A small masked image model, trained from scratch: decoder width 128, normuon at rate 0.0064.
Rows from block 0 of the decoder, named by matrix and row number. Rows with one number belong to one attention dimension. Each number is 50 + 15 x the weight over its row's rms, rounded and kept within 0 to 99. All counts start at 0.
# q: attention query (decoder.0.attn.q.weight, 128x128), inputs 0-127
# k: attention key (decoder.0.attn.k.weight, 128x128), inputs 0-127
q.19:19 46 54 56 74 47 18 64 30 48 32 63 61 51 27 70 44 41 74 50 51 16 45 56 16 65 33 55 47 46 64 57 48 62 64 65 27 41 58 40 57 34 20 68 35 80 33 23 55 58 78 68 64 67 62 62 62 29 59 44 42 47 42 50 44 41 45 57 45 63 64 56 45 65 53 75 51 31 48 48 49 72 40 69 36 41 36 62 26 75 55 45 39 26 40 60 20 79 46 62 71 58 57 22 38 37 45 37 68 40 43 44 44 49 51 38 60 41 59 47 50 29 52 52 32 19 40 54
q.20:50 26 29 35 35 26 38 46 42 58 65 65 54 45 33 35 61 48 48 58 59 41 49 61 47 45 36 67 58 57 67 60 25 53 44 56 67 52 62 36 50 55 40 60 42 71 68 47 72 45 73 73 56 54 42 54 47 53 39 54 39 41 44 39 70 52 03 09 20 37 44 52 39 57 44 76 57 49 66 52 52 47 45 62 52 46 54 58 64 62 59 49 53 35 43 51 00 99 61 47 50 33 71 32 42 46 61 49 65 37 62 65 45 35 52 46 54 50 51 45 54 50 47 51 56 43 43 52
q.21:64 39 42 82 49 33 49 38 37 46 32 63 80 59 29 64 48 53 50 40 62 37 59 43 35 57 40 56 55 54 54 71 32 54 45 24 55 54 66 45 54 56 46 58 19 74 55 73 73 66 55 51 46 74 41 57 54 64 36 36 73 27 18 65 75 31 39 29 46 32 56 63 57 55 32 81 61 19 58 49 50 51 59 44 51 40 55 27 37 57 62 55 59 39 58 68 11 70 50 48 49 57 57 26 02 48 56 48 52 19 74 67 40 46 49 55 65 41 68 61 45 29 35 35 41 39 56 57
q.22:00 72 26 31 46 43 65 87 53 62 76 45 47 48 58 67 45 33 47 61 39 46 44 45 37 63 35 45 43 50 71 62 40 74 84 50 50 66 31 33 42 65 35 49 51 72 40 64 48 52 54 57 40 49 51 41 56 53 46 52 73 51 49 69 77 41 69 67 53 55 67 27 27 58 29 50 46 59 40 69 61 25 56 46 62 73 58 59 45 41 35 42 61 43 50 51 91 30 38 43 62 70 60 30 29 58 53 43 49 44 54 80 67 49 55 64 51 42 37 43 62 42 44 44 40 59 25 54
q.23:18 49 69 68 76 57 46 66 53 42 54 27 67 61 35 45 62 63 36 46 57 07 45 54 42 24 38 44 60 51 53 44 79 48 81 51 49 67 69 37 49 39 49 61 43 47 29 34 52 62 50 46 83 56 38 55 55 47 39 47 45 47 49 30 54 59 43 55 59 82 66 62 19 46 59 65 47 46 65 65 82 54 62 55 54 36 29 58 07 70 38 38 75 24 34 40 69 36 69 56 59 65 57 38 30 37 51 38 67 41 38 62 41 38 45 83 49 27 43 38 57 38 72 52 36 42 57 38
q.24:43 44 56 58 67 52 41 44 64 16 40 41 99 63 21 57 23 46 54 52 52 55 37 37 59 36 48 68 55 45 49 56 58 66 47 69 12 69 62 36 46 40 45 59 60 66 54 68 55 39 42 39 54 66 57 63 47 38 79 64 61 47 36 57 48 26 44 59 15 56 43 40 34 59 53 36 55 19 54 44 49 51 58 50 56 38 45 70 38 42 36 44 44 70 42 70 68 15 39 40 76 99 44 61 52 58 49 42 32 66 39 65 34 52 31 39 45 31 44 17 45 66 34 57 43 42 36 62
q.25:38 49 44 80 54 56 60 54 64 44 77 15 39 52 45 43 77 54 38 43 34 60 41 38 56 50 67 25 69 66 27 55 57 58 65 70 53 21 53 43 37 66 66 55 45 57 57 72 42 46 93 49 43 39 44 46 29 50 71 41 43 56 29 28 61 40 62 49 55 40 35 42 51 19 61 58 53 58 51 49 48 68 54 41 54 21 35 41 59 40 49 65 41 34 81 83 46 44 23 56 58 37 67 44 85 36 38 09 59 47 59 35 61 34 64 57 19 38 52 62 50 70 52 38 49 63 59 68
q.26:61 73 42 65 79 59 43 62 32 58 45 55 48 76 66 58 49 26 54 64 63 65 68 42 56 52 17 54 60 55 53 63 44 41 60 19 23 36 59 52 32 63 64 40 43 50 44 67 41 60 32 67 46 58 72 59 56 49 37 39 53 28 46 41 99 06 49 32 77 23 46 31 30 41 71 71 63 30 49 31 60 55 54 57 49 68 42 54 44 38 57 53 68 25 37 60 35 74 48 34 47 38 42 38 32 30 42 54 45 57 33 54 50 63 31 58 66 59 54 71 45 43 40 44 25 61 54 66
q.27:81 64 41 61 55 62 87 73 45 40 66 49 90 25 24 63 71 34 50 25 55 66 38 56 57 57 42 37 54 50 39 33 37 55 48 27 40 62 51 34 39 45 66 63 53 65 44 56 57 31 55 46 61 79 55 56 48 47 48 41 38 33 47 44 49 56 14 01 42 39 27 76 51 44 61 53 25 46 59 32 50 66 59 43 60 39 61 49 51 40 71 48 35 45 39 68 05 34 60 50 25 48 65 57 37 48 51 42 45 68 40 50 48 37 55 51 63 41 61 56 58 61 13 31 68 41 49 40
q.28:73 20 32 28 34 38 54 26 44 52 70 36 29 38 64 49 62 44 53 51 39 57 64 53 59 48 75 46 64 64 36 46 07 12 51 70 57 50 43 59 66 25 46 62 53 21 63 56 55 33 38 32 52 41 44 57 55 59 62 51 58 51 43 72 00 61 40 26 13 51 53 53 79 62 46 29 60 63 36 60 32 42 38 43 48 32 54 42 68 53 46 53 48 59 75 49 28 46 58 61 46 50 41 55 60 61 34 46 28 21 55 65 60 61 55 54 49 69 65 44 58 54 64 50 33 37 67 40
q.29:19 36 42 73 54 51 46 42 62 31 35 58 85 45 36 73 48 47 41 55 30 60 26 26 49 36 77 54 58 58 38 57 28 93 70 49 25 68 48 46 56 45 48 31 50 61 60 62 57 29 51 41 47 64 62 45 61 42 47 40 64 49 51 67 89 11 57 62 60 40 46 38 60 46 53 31 29 44 39 46 49 55 66 31 62 68 61 42 40 42 32 49 68 63 50 86 70 27 36 43 53 98 38 64 56 68 36 35 54 41 74 61 45 53 47 56 47 38 46 58 50 34 38 40 52 38 46 66
q.30:31 47 58 50 55 47 54 67 55 55 73 39 59 46 51 52 71 42 46 38 50 42 67 38 22 39 29 26 58 54 40 59 60 47 57 53 65 55 46 55 39 65 53 56 36 47 52 58 54 54 39 60 54 61 54 40 49 35 26 19 73 56 37 53 13 99 62 37 84 59 74 62 51 64 61 73 40 37 59 60 45 38 64 47 58 41 19 46 50 55 39 55 67 22 44 34 54 81 75 54 26 32 79 30 15 36 58 31 65 49 34 58 47 30 60 63 55 49 55 54 48 27 52 57 35 68 67 41
q.31:58 50 57 29 45 47 26 46 44 66 49 67 60 67 53 35 41 49 33 44 69 28 49 64 27 48 36 52 55 32 79 39 57 41 27 51 55 63 38 28 60 62 74 43 58 31 35 33 50 40 57 63 60 43 56 49 30 59 34 53 20 51 65 42 14 99 53 61 39 55 70 36 46 43 51 69 42 64 62 54 63 44 39 76 43 62 45 45 58 37 46 44 41 50 52 38 69 54 61 49 35 00 47 47 21 33 39 69 42 67 42 56 62 43 55 53 61 43 43 49 36 70 56 95 50 63 35 54
q.32:00 68 31 56 12 47 23 50 47 42 42 68 65 55 55 31 62 67 63 56 63 50 47 60 59 41 33 46 47 35 53 15 05 59 74 46 44 58 45 44 48 29 63 66 37 60 50 53 51 71 55 50 61 50 46 48 43 49 60 46 55 61 57 46 09 37 36 52 55 70 36 52 55 65 53 74 63 45 60 48 85 70 60 38 57 48 74 41 59 62 61 44 30 59 49 36 44 46 90 33 41 20 64 52 60 56 57 43 49 54 25 52 57 54 29 77 49 26 67 63 61 58 48 55 38 42 49 58
q.33:49 75 74 29 37 49 58 66 63 94 57 36 57 39 35 21 42 51 34 18 36 50 40 55 40 54 87 40 43 62 46 50 73 37 50 50 43 52 44 36 49 28 31 51 39 20 62 36 52 36 70 54 78 37 38 45 54 54 43 27 68 52 64 50 57 21 37 56 28 74 51 35 54 53 63 56 56 38 21 45 58 69 56 48 46 48 37 56 49 51 77 70 26 58 74 42 42 37 57 55 51 55 65 83 37 40 51 54 36 50 46 46 85 48 62 68 53 88 46 41 48 52 41 22 45 71 49 41
q.34:76 63 61 57 28 41 62 60 63 47 49 49 68 44 34 47 65 54 43 47 43 60 38 54 59 63 24 26 38 45 40 41 49 99 53 73 61 43 57 21 64 52 42 47 51 94 54 72 62 69 32 61 42 41 62 47 59 40 52 45 52 48 47 38 32 08 24 22 38 51 54 38 25 39 55 67 69 15 79 55 54 51 50 48 67 51 41 60 35 55 14 57 37 42 37 52 59 25 56 54 55 56 77 52 54 50 72 50 42 38 27 32 46 48 35 34 39 39 47 43 35 50 42 39 60 54 49 67
q.35:54 52 69 64 56 51 43 54 85 57 33 44 33 68 64 39 55 51 47 42 57 46 61 47 44 68 81 51 69 86 46 79 78 36 47 37 77 31 61 61 38 46 63 55 49 36 43 36 56 35 33 45 58 65 61 51 54 54 15 54 33 66 58 24 53 27 45 56 48 41 49 43 52 45 57 37 54 62 23 24 21 65 39 44 37 26 49 42 58 53 47 22 36 32 75 71 45 49 76 78 22 39 58 63 20 65 48 52 68 56 78 49 54 33 47 63 56 76 25 35 51 39 64 46 65 55 55 58
q.36:65 53 23 42 31 65 77 76 20 39 29 59 48 37 55 37 53 43 39 26 56 66 48 77 62 65 50 46 34 58 57 28 25 65 37 54 47 57 48 37 47 52 29 28 39 47 51 41 61 91 52 54 34 34 34 61 29 51 74 58 30 59 54 46 51 53 30 57 47 44 66 49 53 59 60 42 39 61 90 63 62 21 74 33 49 44 49 76 62 64 49 44 64 19 16 36 35 48 89 37 45 51 48 64 38 49 44 72 56 41 65 62 59 46 51 55 58 46 62 41 50 30 46 33 52 81 63 47
q.37:66 54 49 66 52 64 41 53 45 31 43 69 57 50 40 41 31 48 45 61 54 41 60 46 38 59 22 55 55 43 44 54 66 69 19 25 64 75 45 30 68 55 66 34 50 57 16 30 58 61 43 57 33 64 53 57 61 64 62 57 38 47 65 45 66 99 75 66 91 65 49 56 58 29 50 62 54 29 73 53 41 74 29 74 62 47 71 54 35 45 38 57 69 42 37 56 76 41 45 45 12 47 41 41 35 51 71 54 43 39 50 53 47 53 38 55 55 34 61 51 36 48 45 87 33 54 71 51
q.38:51 66 67 33 49 42 67 57 70 59 51 33 43 59 58 43 33 70 68 38 50 34 35 57 44 53 62 28 42 55 62 37 47 88 17 78 34 18 54 22 52 53 64 47 44 67 42 37 44 56 59 55 46 60 23 60 36 76 48 25 48 57 50 36 59 34 33 45 27 49 34 66 71 21 47 36 21 38 72 16 79 49 29 46 52 68 52 65 32 69 48 41 47 59 70 43 37 39 36 54 46 72 74 76 36 58 36 51 39 74 60 55 41 56 55 46 26 55 41 41 41 72 59 49 41 69 51 41
q.39:56 65 40 36 48 43 68 61 69 68 55 48 52 71 40 62 61 52 61 65 23 46 17 68 65 46 51 40 40 59 35 66 19 92 93 13 59 30 38 56 28 39 59 28 42 57 51 26 36 61 48 49 34 68 63 51 60 62 35 68 55 75 50 40 70 16 46 36 53 48 29 78 30 63 30 44 65 45 37 44 32 37 46 41 50 61 63 61 49 72 42 55 29 44 67 43 65 79 44 56 45 28 47 48 51 51 49 58 46 54 64 35 75 56 39 47 64 57 46 68 61 41 68 64 46 34 35 43
q.40:14 57 31 01 48 53 38 51 55 65 55 50 55 66 73 58 59 51 41 50 63 57 62 59 58 50 29 53 36 59 52 50 09 57 70 56 23 38 45 41 58 32 54 61 49 53 62 49 37 40 44 33 25 32 65 61 60 46 48 59 87 62 35 59 65 38 71 50 34 64 45 47 45 57 71 55 67 39 25 25 59 45 49 28 47 72 70 41 47 45 67 45 45 69 57 50 14 39 30 70 64 45 37 56 49 33 45 64 47 57 40 33 63 50 51 28 38 57 69 67 22 71 24 69 54 54 27 72
q.41:00 08 59 55 18 29 61 29 12 36 56 50 61 40 32 69 62 62 53 42 41 51 57 50 65 44 38 35 61 47 45 55 68 18 50 60 49 73 66 50 58 57 61 52 47 60 37 69 61 39 40 76 40 58 61 54 56 53 37 41 59 46 38 55 80 67 73 83 67 52 42 61 36 51 46 47 49 43 57 44 34 71 63 54 67 61 45 55 29 71 43 66 43 65 49 49 97 51 07 45 43 58 45 48 41 55 54 34 51 52 38 32 42 64 54 44 44 34 64 51 26 57 59 61 37 46 54 36
q.42:49 20 18 41 42 40 73 60 26 60 50 51 54 34 37 59 54 67 34 60 27 42 33 68 43 50 72 53 67 69 41 55 00 55 55 62 48 62 59 22 44 45 70 53 25 84 45 52 60 49 53 59 41 22 45 61 69 54 70 58 53 62 40 40 42 41 35 57 52 34 38 25 35 66 77 50 45 58 51 38 34 62 62 15 47 57 56 61 55 67 36 60 71 34 41 57 17 79 19 54 37 59 60 51 25 47 53 34 23 52 61 44 42 51 32 55 49 57 44 66 47 44 62 44 63 56 29 61
q.43:68 54 86 54 43 49 39 27 63 49 41 40 49 58 71 55 63 53 61 37 47 57 63 57 23 66 61 57 40 38 49 50 93 42 11 73 28 58 60 66 43 36 57 53 61 44 42 43 66 54 43 49 51 78 72 27 26 52 29 61 42 35 47 53 63 66 65 42 58 58 56 92 62 23 43 20 26 58 48 58 38 57 28 61 52 52 53 50 42 47 46 61 31 36 58 57 74 19 57 60 51 70 33 47 71 45 40 65 55 69 52 56 42 57 48 48 37 47 55 16 29 79 41 64 52 60 64 26
q.44:42 48 77 29 50 53 43 54 26 67 31 52 46 39 59 30 38 40 35 81 54 38 68 54 46 41 52 65 47 36 72 36 59 29 70 40 80 71 45 59 41 39 52 58 74 16 56 23 16 66 48 31 42 36 27 46 49 67 49 69 61 57 44 46 38 57 64 36 33 70 38 36 54 56 52 47 64 44 31 69 43 08 64 55 46 49 48 52 67 48 77 51 56 42 75 34 37 54 69 40 46 38 54 73 63 57 30 57 54 48 44 48 57 64 41 51 83 38 42 85 62 45 27 46 57 78 29 55
q.45:01 44 39 61 54 42 41 31 41 51 52 62 68 53 28 59 70 48 65 60 35 38 52 67 59 60 44 41 65 59 49 60 01 45 40 60 68 27 80 33 59 66 61 63 36 95 55 48 55 55 36 50 28 47 53 57 81 70 47 60 36 37 44 54 42 53 35 40 60 71 55 64 30 51 45 37 50 42 71 64 55 45 32 62 51 54 55 57 68 48 38 26 47 63 43 74 04 58 57 45 35 49 83 47 42 62 56 45 33 52 59 39 44 37 33 37 66 41 44 33 37 25 56 59 67 42 56 36
k.19:14 39 59 32 32 65 18 51 48 44 19 38 38 48 70 50 44 70 31 62 79 63 54 60 19 54 63 48 30 64 51 61 73 47 30 45 62 48 49 26 46 49 52 53 60 46 62 41 54 33 70 35 76 62 44 41 45 69 21 55 11 37 64 38 42 34 64 20 33 29 62 46 42 24 55 53 40 76 43 58 36 37 58 58 55 47 43 45 53 52 71 50 56 53 60 60 37 34 52 67 42 40 62 35 17 48 45 52 47 40 46 49 40 42 83 33 73 80 43 33 33 64 42 65 62 62 54 69
k.20:52 64 63 33 34 71 53 67 46 92 45 61 33 51 64 38 75 36 23 67 41 52 53 60 30 61 56 60 32 59 60 56 58 59 56 51 65 53 39 47 63 69 31 42 47 44 62 53 40 35 64 50 69 59 33 26 57 57 30 39 43 45 51 35 45 40 17 24 44 19 56 48 39 37 34 47 47 80 67 49 51 41 62 57 47 72 59 45 66 55 45 44 55 63 35 70 00 92 47 71 51 52 46 47 37 43 62 41 69 32 48 51 50 51 89 34 67 50 33 47 56 82 59 43 53 53 40 36
k.21:73 52 61 65 54 80 35 52 77 59 48 72 39 24 46 45 61 57 25 67 64 51 52 52 60 58 52 32 69 52 40 43 68 52 28 54 70 29 44 26 52 66 51 58 62 52 27 06 34 53 44 69 49 42 52 43 61 45 47 43 55 71 61 33 31 51 52 30 66 48 54 30 27 32 41 62 20 52 40 68 68 24 37 31 64 86 82 43 54 64 40 35 54 66 18 55 38 60 38 50 77 47 57 27 35 63 50 32 33 37 60 29 53 54 55 42 59 57 28 68 50 54 74 64 44 55 52 59
k.22:24 35 51 24 41 64 51 38 48 46 44 42 42 49 57 56 46 57 65 25 85 29 72 53 40 56 54 37 50 42 50 61 54 81 69 46 31 64 50 54 40 38 56 71 70 59 58 56 65 39 55 35 60 74 58 39 53 68 25 44 46 50 52 72 63 78 62 30 44 53 49 52 58 60 81 58 35 57 59 43 33 55 53 60 40 25 27 48 45 41 74 67 57 21 54 51 88 04 54 41 45 28 28 47 69 60 62 63 43 39 39 63 46 59 36 24 43 73 43 41 54 47 18 36 44 79 34 41
k.23:04 51 73 49 14 73 37 52 48 26 37 39 50 50 68 40 52 55 25 47 70 59 53 48 29 58 51 57 32 62 37 58 84 31 30 36 64 52 59 59 39 47 39 49 70 37 53 71 57 37 76 47 59 66 42 59 50 62 31 60 08 46 56 38 70 45 57 25 26 34 74 49 68 25 60 48 42 65 33 53 41 63 52 69 45 26 35 48 47 51 71 67 50 57 44 59 59 19 40 67 41 49 74 48 39 34 53 76 57 51 45 60 20 35 62 41 63 57 55 23 37 54 42 46 54 56 61 64
k.24:31 23 56 35 46 52 52 57 55 38 69 30 52 32 46 41 29 45 53 44 54 45 67 44 44 65 72 63 54 40 52 55 84 65 49 35 69 54 56 69 18 52 59 52 43 61 63 85 76 45 41 47 18 71 27 47 49 62 44 31 41 25 56 52 28 32 49 39 46 39 56 53 56 76 54 49 52 29 39 54 59 34 59 57 58 48 40 35 32 27 44 49 51 42 75 34 41 25 79 44 68 25 54 51 33 57 35 76 51 59 39 77 38 41 37 85 40 70 63 36 37 31 38 37 88 51 41 61
k.25:37 51 41 41 32 27 51 61 37 55 58 40 49 65 63 78 51 40 46 21 60 54 37 52 58 25 55 64 33 87 58 78 30 47 34 62 36 52 82 40 30 61 47 37 53 50 74 85 25 39 65 71 68 32 42 38 49 67 37 75 48 59 42 39 73 06 56 42 22 48 41 43 70 43 67 50 63 73 70 51 23 47 60 62 25 68 56 27 50 25 57 65 40 45 32 50 37 47 57 52 49 56 57 46 47 57 44 42 77 62 43 65 38 39 62 44 58 28 44 62 35 48 27 51 42 49 45 39
k.26:89 45 60 73 34 72 66 42 60 78 54 81 38 39 40 56 69 54 44 44 42 42 57 57 73 35 48 35 58 47 52 35 44 35 29 27 28 37 40 47 54 59 36 54 64 62 47 36 46 38 42 81 54 30 26 41 43 38 29 80 55 60 54 40 68 62 25 42 76 55 40 40 57 51 41 30 41 53 62 42 48 54 57 28 46 32 75 50 55 69 55 79 61 59 12 48 78 92 22 43 41 52 56 41 50 55 74 30 40 56 36 46 44 49 51 39 50 49 30 76 66 63 44 38 39 60 45 38
k.27:99 52 38 72 70 49 45 67 57 84 48 66 41 45 43 46 60 46 53 72 37 42 35 55 49 41 37 50 60 55 59 33 29 45 27 55 50 27 41 40 69 61 56 42 24 57 43 25 34 54 50 57 40 26 57 39 59 48 51 50 65 70 39 34 18 46 42 79 72 50 38 38 28 50 37 53 61 41 52 52 73 29 39 21 61 70 84 59 57 70 33 29 48 64 35 42 20 92 40 59 64 58 53 49 43 49 42 27 60 40 38 44 59 58 52 59 50 44 44 79 49 57 69 65 47 25 47 53
k.28:79 59 40 46 73 38 26 37 31 64 65 38 59 77 50 52 30 51 70 80 61 46 32 58 73 54 35 60 79 69 71 32 20 48 60 61 65 49 57 29 57 47 76 25 43 64 57 31 58 50 40 35 52 46 48 63 61 22 62 34 76 45 45 43 00 40 38 57 42 55 50 56 28 46 47 62 67 32 51 47 66 44 50 42 40 58 42 60 49 60 36 14 73 47 51 36 50 71 65 45 47 66 47 48 30 50 39 42 56 41 56 35 62 79 50 47 34 36 51 39 61 67 64 63 55 68 72 58
k.29:29 33 39 40 42 50 59 41 52 56 52 42 36 40 50 44 31 62 71 30 74 40 73 44 46 33 62 37 59 37 40 63 70 81 66 43 58 49 62 50 44 42 59 67 71 66 40 59 61 54 46 61 43 59 57 53 44 70 46 35 64 37 48 69 60 56 69 33 56 53 37 47 49 60 82 47 13 41 57 55 49 47 54 54 47 44 50 30 49 31 75 73 45 26 55 57 79 00 64 34 68 22 36 24 70 75 52 56 44 45 45 74 42 42 32 36 43 90 33 49 56 24 36 36 51 60 36 41
k.30:19 38 79 37 26 62 15 59 39 44 37 48 60 44 74 62 59 56 34 60 68 63 45 58 40 54 37 43 43 81 47 33 54 30 24 45 56 38 56 41 41 43 59 50 55 34 77 41 54 33 73 59 81 67 45 67 57 54 32 68 16 68 57 35 50 54 65 37 34 39 62 41 59 22 52 70 40 74 40 70 47 55 42 60 34 16 44 44 52 48 66 46 60 45 57 63 57 32 44 73 26 61 73 49 36 41 54 69 72 35 59 50 38 59 72 27 70 51 40 29 26 53 64 58 40 50 72 60
k.31:49 45 52 52 32 43 25 39 38 47 20 25 78 48 64 44 53 55 45 65 35 66 44 60 46 49 50 79 17 51 56 39 55 25 55 43 31 57 37 34 62 39 33 41 51 46 54 43 36 66 57 48 57 60 60 79 74 52 84 68 28 36 48 45 35 60 55 97 52 52 55 45 59 42 30 61 58 74 33 56 53 66 37 79 67 40 43 49 67 44 68 59 27 57 53 65 55 69 36 78 29 72 51 70 59 33 64 33 68 50 55 50 45 38 41 47 73 45 79 48 42 80 36 74 43 31 60 58
k.32:02 40 29 25 25 33 23 46 46 33 59 48 72 34 42 54 47 48 52 57 62 69 37 40 52 38 51 47 50 39 38 75 00 54 78 59 68 50 56 51 62 43 42 47 38 30 49 76 53 50 64 70 60 35 53 31 57 53 48 52 53 58 52 32 32 29 57 59 56 50 61 62 71 52 52 44 65 47 68 49 64 39 32 32 62 59 49 61 45 42 39 60 30 54 37 49 95 55 48 47 61 36 48 48 67 56 74 46 38 48 56 28 34 57 48 71 56 73 35 51 39 57 76 43 74 41 46 36
k.33:71 44 59 70 68 62 57 72 48 46 35 79 43 60 64 64 65 50 73 65 46 44 55 38 52 81 21 34 29 59 27 41 55 43 68 70 62 35 53 70 49 61 48 42 71 50 27 41 31 51 30 28 57 37 69 64 61 49 58 62 46 43 46 55 66 72 30 31 56 39 62 46 47 46 45 57 28 72 63 67 33 62 33 53 75 58 25 62 46 38 27 48 42 51 20 43 71 43 37 40 56 50 30 08 52 48 34 38 36 51 28 41 49 56 10 41 41 35 33 58 40 40 63 65 47 79 34 60
k.34:73 55 38 45 44 58 42 28 52 48 56 84 31 53 65 31 74 65 50 40 57 50 55 36 36 72 52 43 41 47 37 38 46 92 85 74 70 43 51 53 60 59 39 39 83 34 35 57 35 48 64 60 77 51 52 47 54 48 53 39 58 59 46 42 35 28 57 34 60 17 54 22 19 54 68 45 30 49 62 59 72 48 37 30 40 44 30 64 25 62 19 50 52 55 30 47 90 38 52 63 53 39 64 44 51 40 63 71 53 52 25 38 55 53 49 45 55 69 47 41 43 34 69 72 52 71 37 33
k.35:72 47 70 83 94 33 43 39 41 70 41 51 48 39 46 72 51 71 61 54 59 34 57 40 36 55 38 32 48 45 66 28 93 28 43 63 36 54 66 40 58 75 22 53 45 47 51 56 33 68 47 55 57 74 36 39 40 43 67 42 64 34 54 52 43 73 31 47 45 62 41 17 42 72 57 71 13 40 61 59 44 35 47 56 50 60 33 57 11 57 31 54 67 60 17 35 54 66 56 50 58 53 57 39 69 37 63 21 56 42 27 63 56 58 53 46 47 43 62 44 63 46 44 58 28 49 43 57
k.36:53 63 19 42 31 58 22 68 46 59 36 58 69 69 53 69 27 28 57 81 69 44 33 39 60 45 30 67 45 71 53 50 57 52 51 36 49 47 24 68 74 28 65 71 40 50 48 59 46 33 79 29 85 56 82 61 56 57 30 60 58 63 49 48 37 57 47 60 41 63 46 72 51 48 43 66 62 54 55 72 39 61 39 54 51 14 61 29 45 23 71 51 00 53 63 45 46 61 62 64 62 55 57 46 62 36 44 23 58 40 70 62 45 55 40 51 42 47 55 36 52 67 55 53 40 44 61 68
k.37:65 49 67 49 70 44 71 68 54 59 52 34 59 62 53 52 37 54 39 22 55 44 50 49 54 35 57 58 50 57 37 55 96 46 39 36 46 46 52 51 36 18 56 68 51 41 38 83 60 21 47 53 54 42 37 51 21 47 55 47 56 56 20 70 76 59 77 73 54 81 57 67 41 50 54 36 54 41 55 26 16 25 74 29 37 55 69 47 57 55 72 49 75 51 70 51 29 37 24 18 44 24 42 52 53 52 55 43 70 48 63 68 58 56 67 35 45 53 33 42 50 64 48 31 76 60 60 43
k.38:68 62 19 61 57 82 70 67 68 53 45 78 56 46 63 67 55 46 31 54 81 48 32 51 62 48 38 61 43 59 28 59 44 49 99 28 43 55 17 46 59 49 32 30 51 22 39 34 61 67 55 26 25 56 57 53 43 55 47 54 38 59 31 78 41 65 48 40 50 32 32 43 36 53 35 66 57 59 23 61 46 53 38 36 55 31 32 41 33 58 59 30 42 56 39 62 59 51 36 43 38 67 52 36 66 32 40 45 35 39 45 88 48 59 32 54 67 52 34 54 58 43 40 54 47 60 29 55
k.39:60 54 29 03 19 56 63 58 48 61 52 51 45 38 73 32 57 62 51 47 43 55 64 44 43 61 78 29 43 47 48 51 11 61 61 39 18 36 48 36 59 66 10 60 47 27 63 63 57 67 59 67 66 58 52 49 49 40 34 44 43 52 57 43 91 57 09 37 22 33 56 35 73 50 70 57 38 72 50 59 50 66 57 74 52 59 33 60 29 52 39 61 66 58 42 38 40 74 35 54 26 56 36 47 62 40 53 63 56 61 57 52 44 49 72 40 47 41 44 20 37 43 53 37 40 59 59 46
k.40:23 63 05 27 23 41 68 80 54 40 55 37 42 65 42 37 61 62 56 44 28 88 59 52 57 60 51 49 53 76 41 53 00 66 62 47 37 38 39 61 38 42 31 51 42 46 55 42 38 62 53 42 55 54 59 65 42 63 77 73 20 45 64 50 36 69 40 29 70 26 53 58 39 46 39 60 51 66 57 66 39 60 43 71 67 77 42 70 50 52 17 61 52 50 49 51 28 13 53 61 34 60 43 63 61 60 47 54 55 56 47 70 44 44 52 28 56 49 55 30 24 51 55 36 57 54 49 50
k.41:00 36 50 61 36 40 53 50 30 55 50 29 54 43 58 30 50 32 33 30 44 46 60 63 67 55 70 66 69 46 50 44 62 14 45 77 80 62 56 58 54 52 31 55 50 68 62 58 41 58 44 46 57 48 26 45 41 38 46 36 32 50 58 63 82 34 53 42 76 65 55 50 52 42 43 44 50 59 39 43 55 39 52 35 38 70 76 55 65 58 38 56 59 61 57 45 25 62 47 26 46 27 42 51 51 66 52 54 52 44 68 67 50 38 57 68 56 44 40 40 75 50 47 60 39 34 63 50
k.42:38 42 25 00 46 51 31 51 47 33 67 28 56 50 45 60 82 57 62 57 52 53 37 63 64 59 43 65 47 39 49 60 00 60 60 45 34 34 25 62 31 53 53 49 61 33 54 53 50 52 68 44 58 61 72 58 55 52 56 60 20 52 40 57 24 69 31 38 53 77 45 54 45 34 47 58 76 42 42 71 53 35 44 54 57 78 57 34 59 45 73 41 12 61 67 55 52 54 76 35 48 34 59 63 48 52 44 69 55 71 53 48 40 62 23 59 43 41 66 39 54 81 48 61 39 57 58 34
k.43:69 59 68 99 70 52 54 51 44 69 37 66 35 45 42 36 31 42 30 26 59 58 54 31 62 49 30 46 64 65 72 34 99 26 40 45 85 55 41 51 64 45 48 56 44 63 50 41 56 57 26 57 51 43 48 56 44 42 54 57 64 45 58 57 65 33 59 64 45 49 59 38 13 78 60 69 41 48 71 29 46 54 59 61 37 33 43 55 40 35 53 66 79 56 63 43 20 44 41 59 31 61 49 44 30 65 61 41 59 26 57 65 63 52 73 14 52 43 47 56 56 44 49 47 52 42 43 65
k.44:26 54 55 63 54 18 47 46 51 50 31 74 21 61 60 38 30 82 66 31 33 78 37 47 58 47 52 37 41 69 60 31 62 59 64 85 79 63 70 41 61 63 56 68 33 52 53 41 29 35 45 45 47 25 62 54 51 40 52 61 80 43 29 50 53 61 45 58 55 06 58 47 53 66 50 46 28 57 77 53 51 78 32 35 85 60 48 63 22 53 46 54 39 64 34 49 56 37 47 69 60 60 36 48 43 45 56 37 52 58 33 27 53 29 40 44 29 39 63 23 38 59 55 49 41 50 40 71
k.45:00 63 43 49 54 28 63 62 38 34 65 20 61 49 39 58 38 67 65 56 71 69 31 52 68 55 34 61 44 68 53 30 09 34 63 55 39 61 27 58 35 42 30 60 53 30 77 69 56 54 51 41 57 33 70 65 77 52 78 61 42 28 46 59 28 64 46 57 58 48 54 28 70 57 47 44 69 63 28 54 49 42 53 36 81 51 33 58 41 55 29 57 18 61 61 46 51 36 59 38 53 43 40 53 70 42 51 56 68 55 57 66 23 56 31 70 61 53 63 51 50 71 35 36 62 44 34 44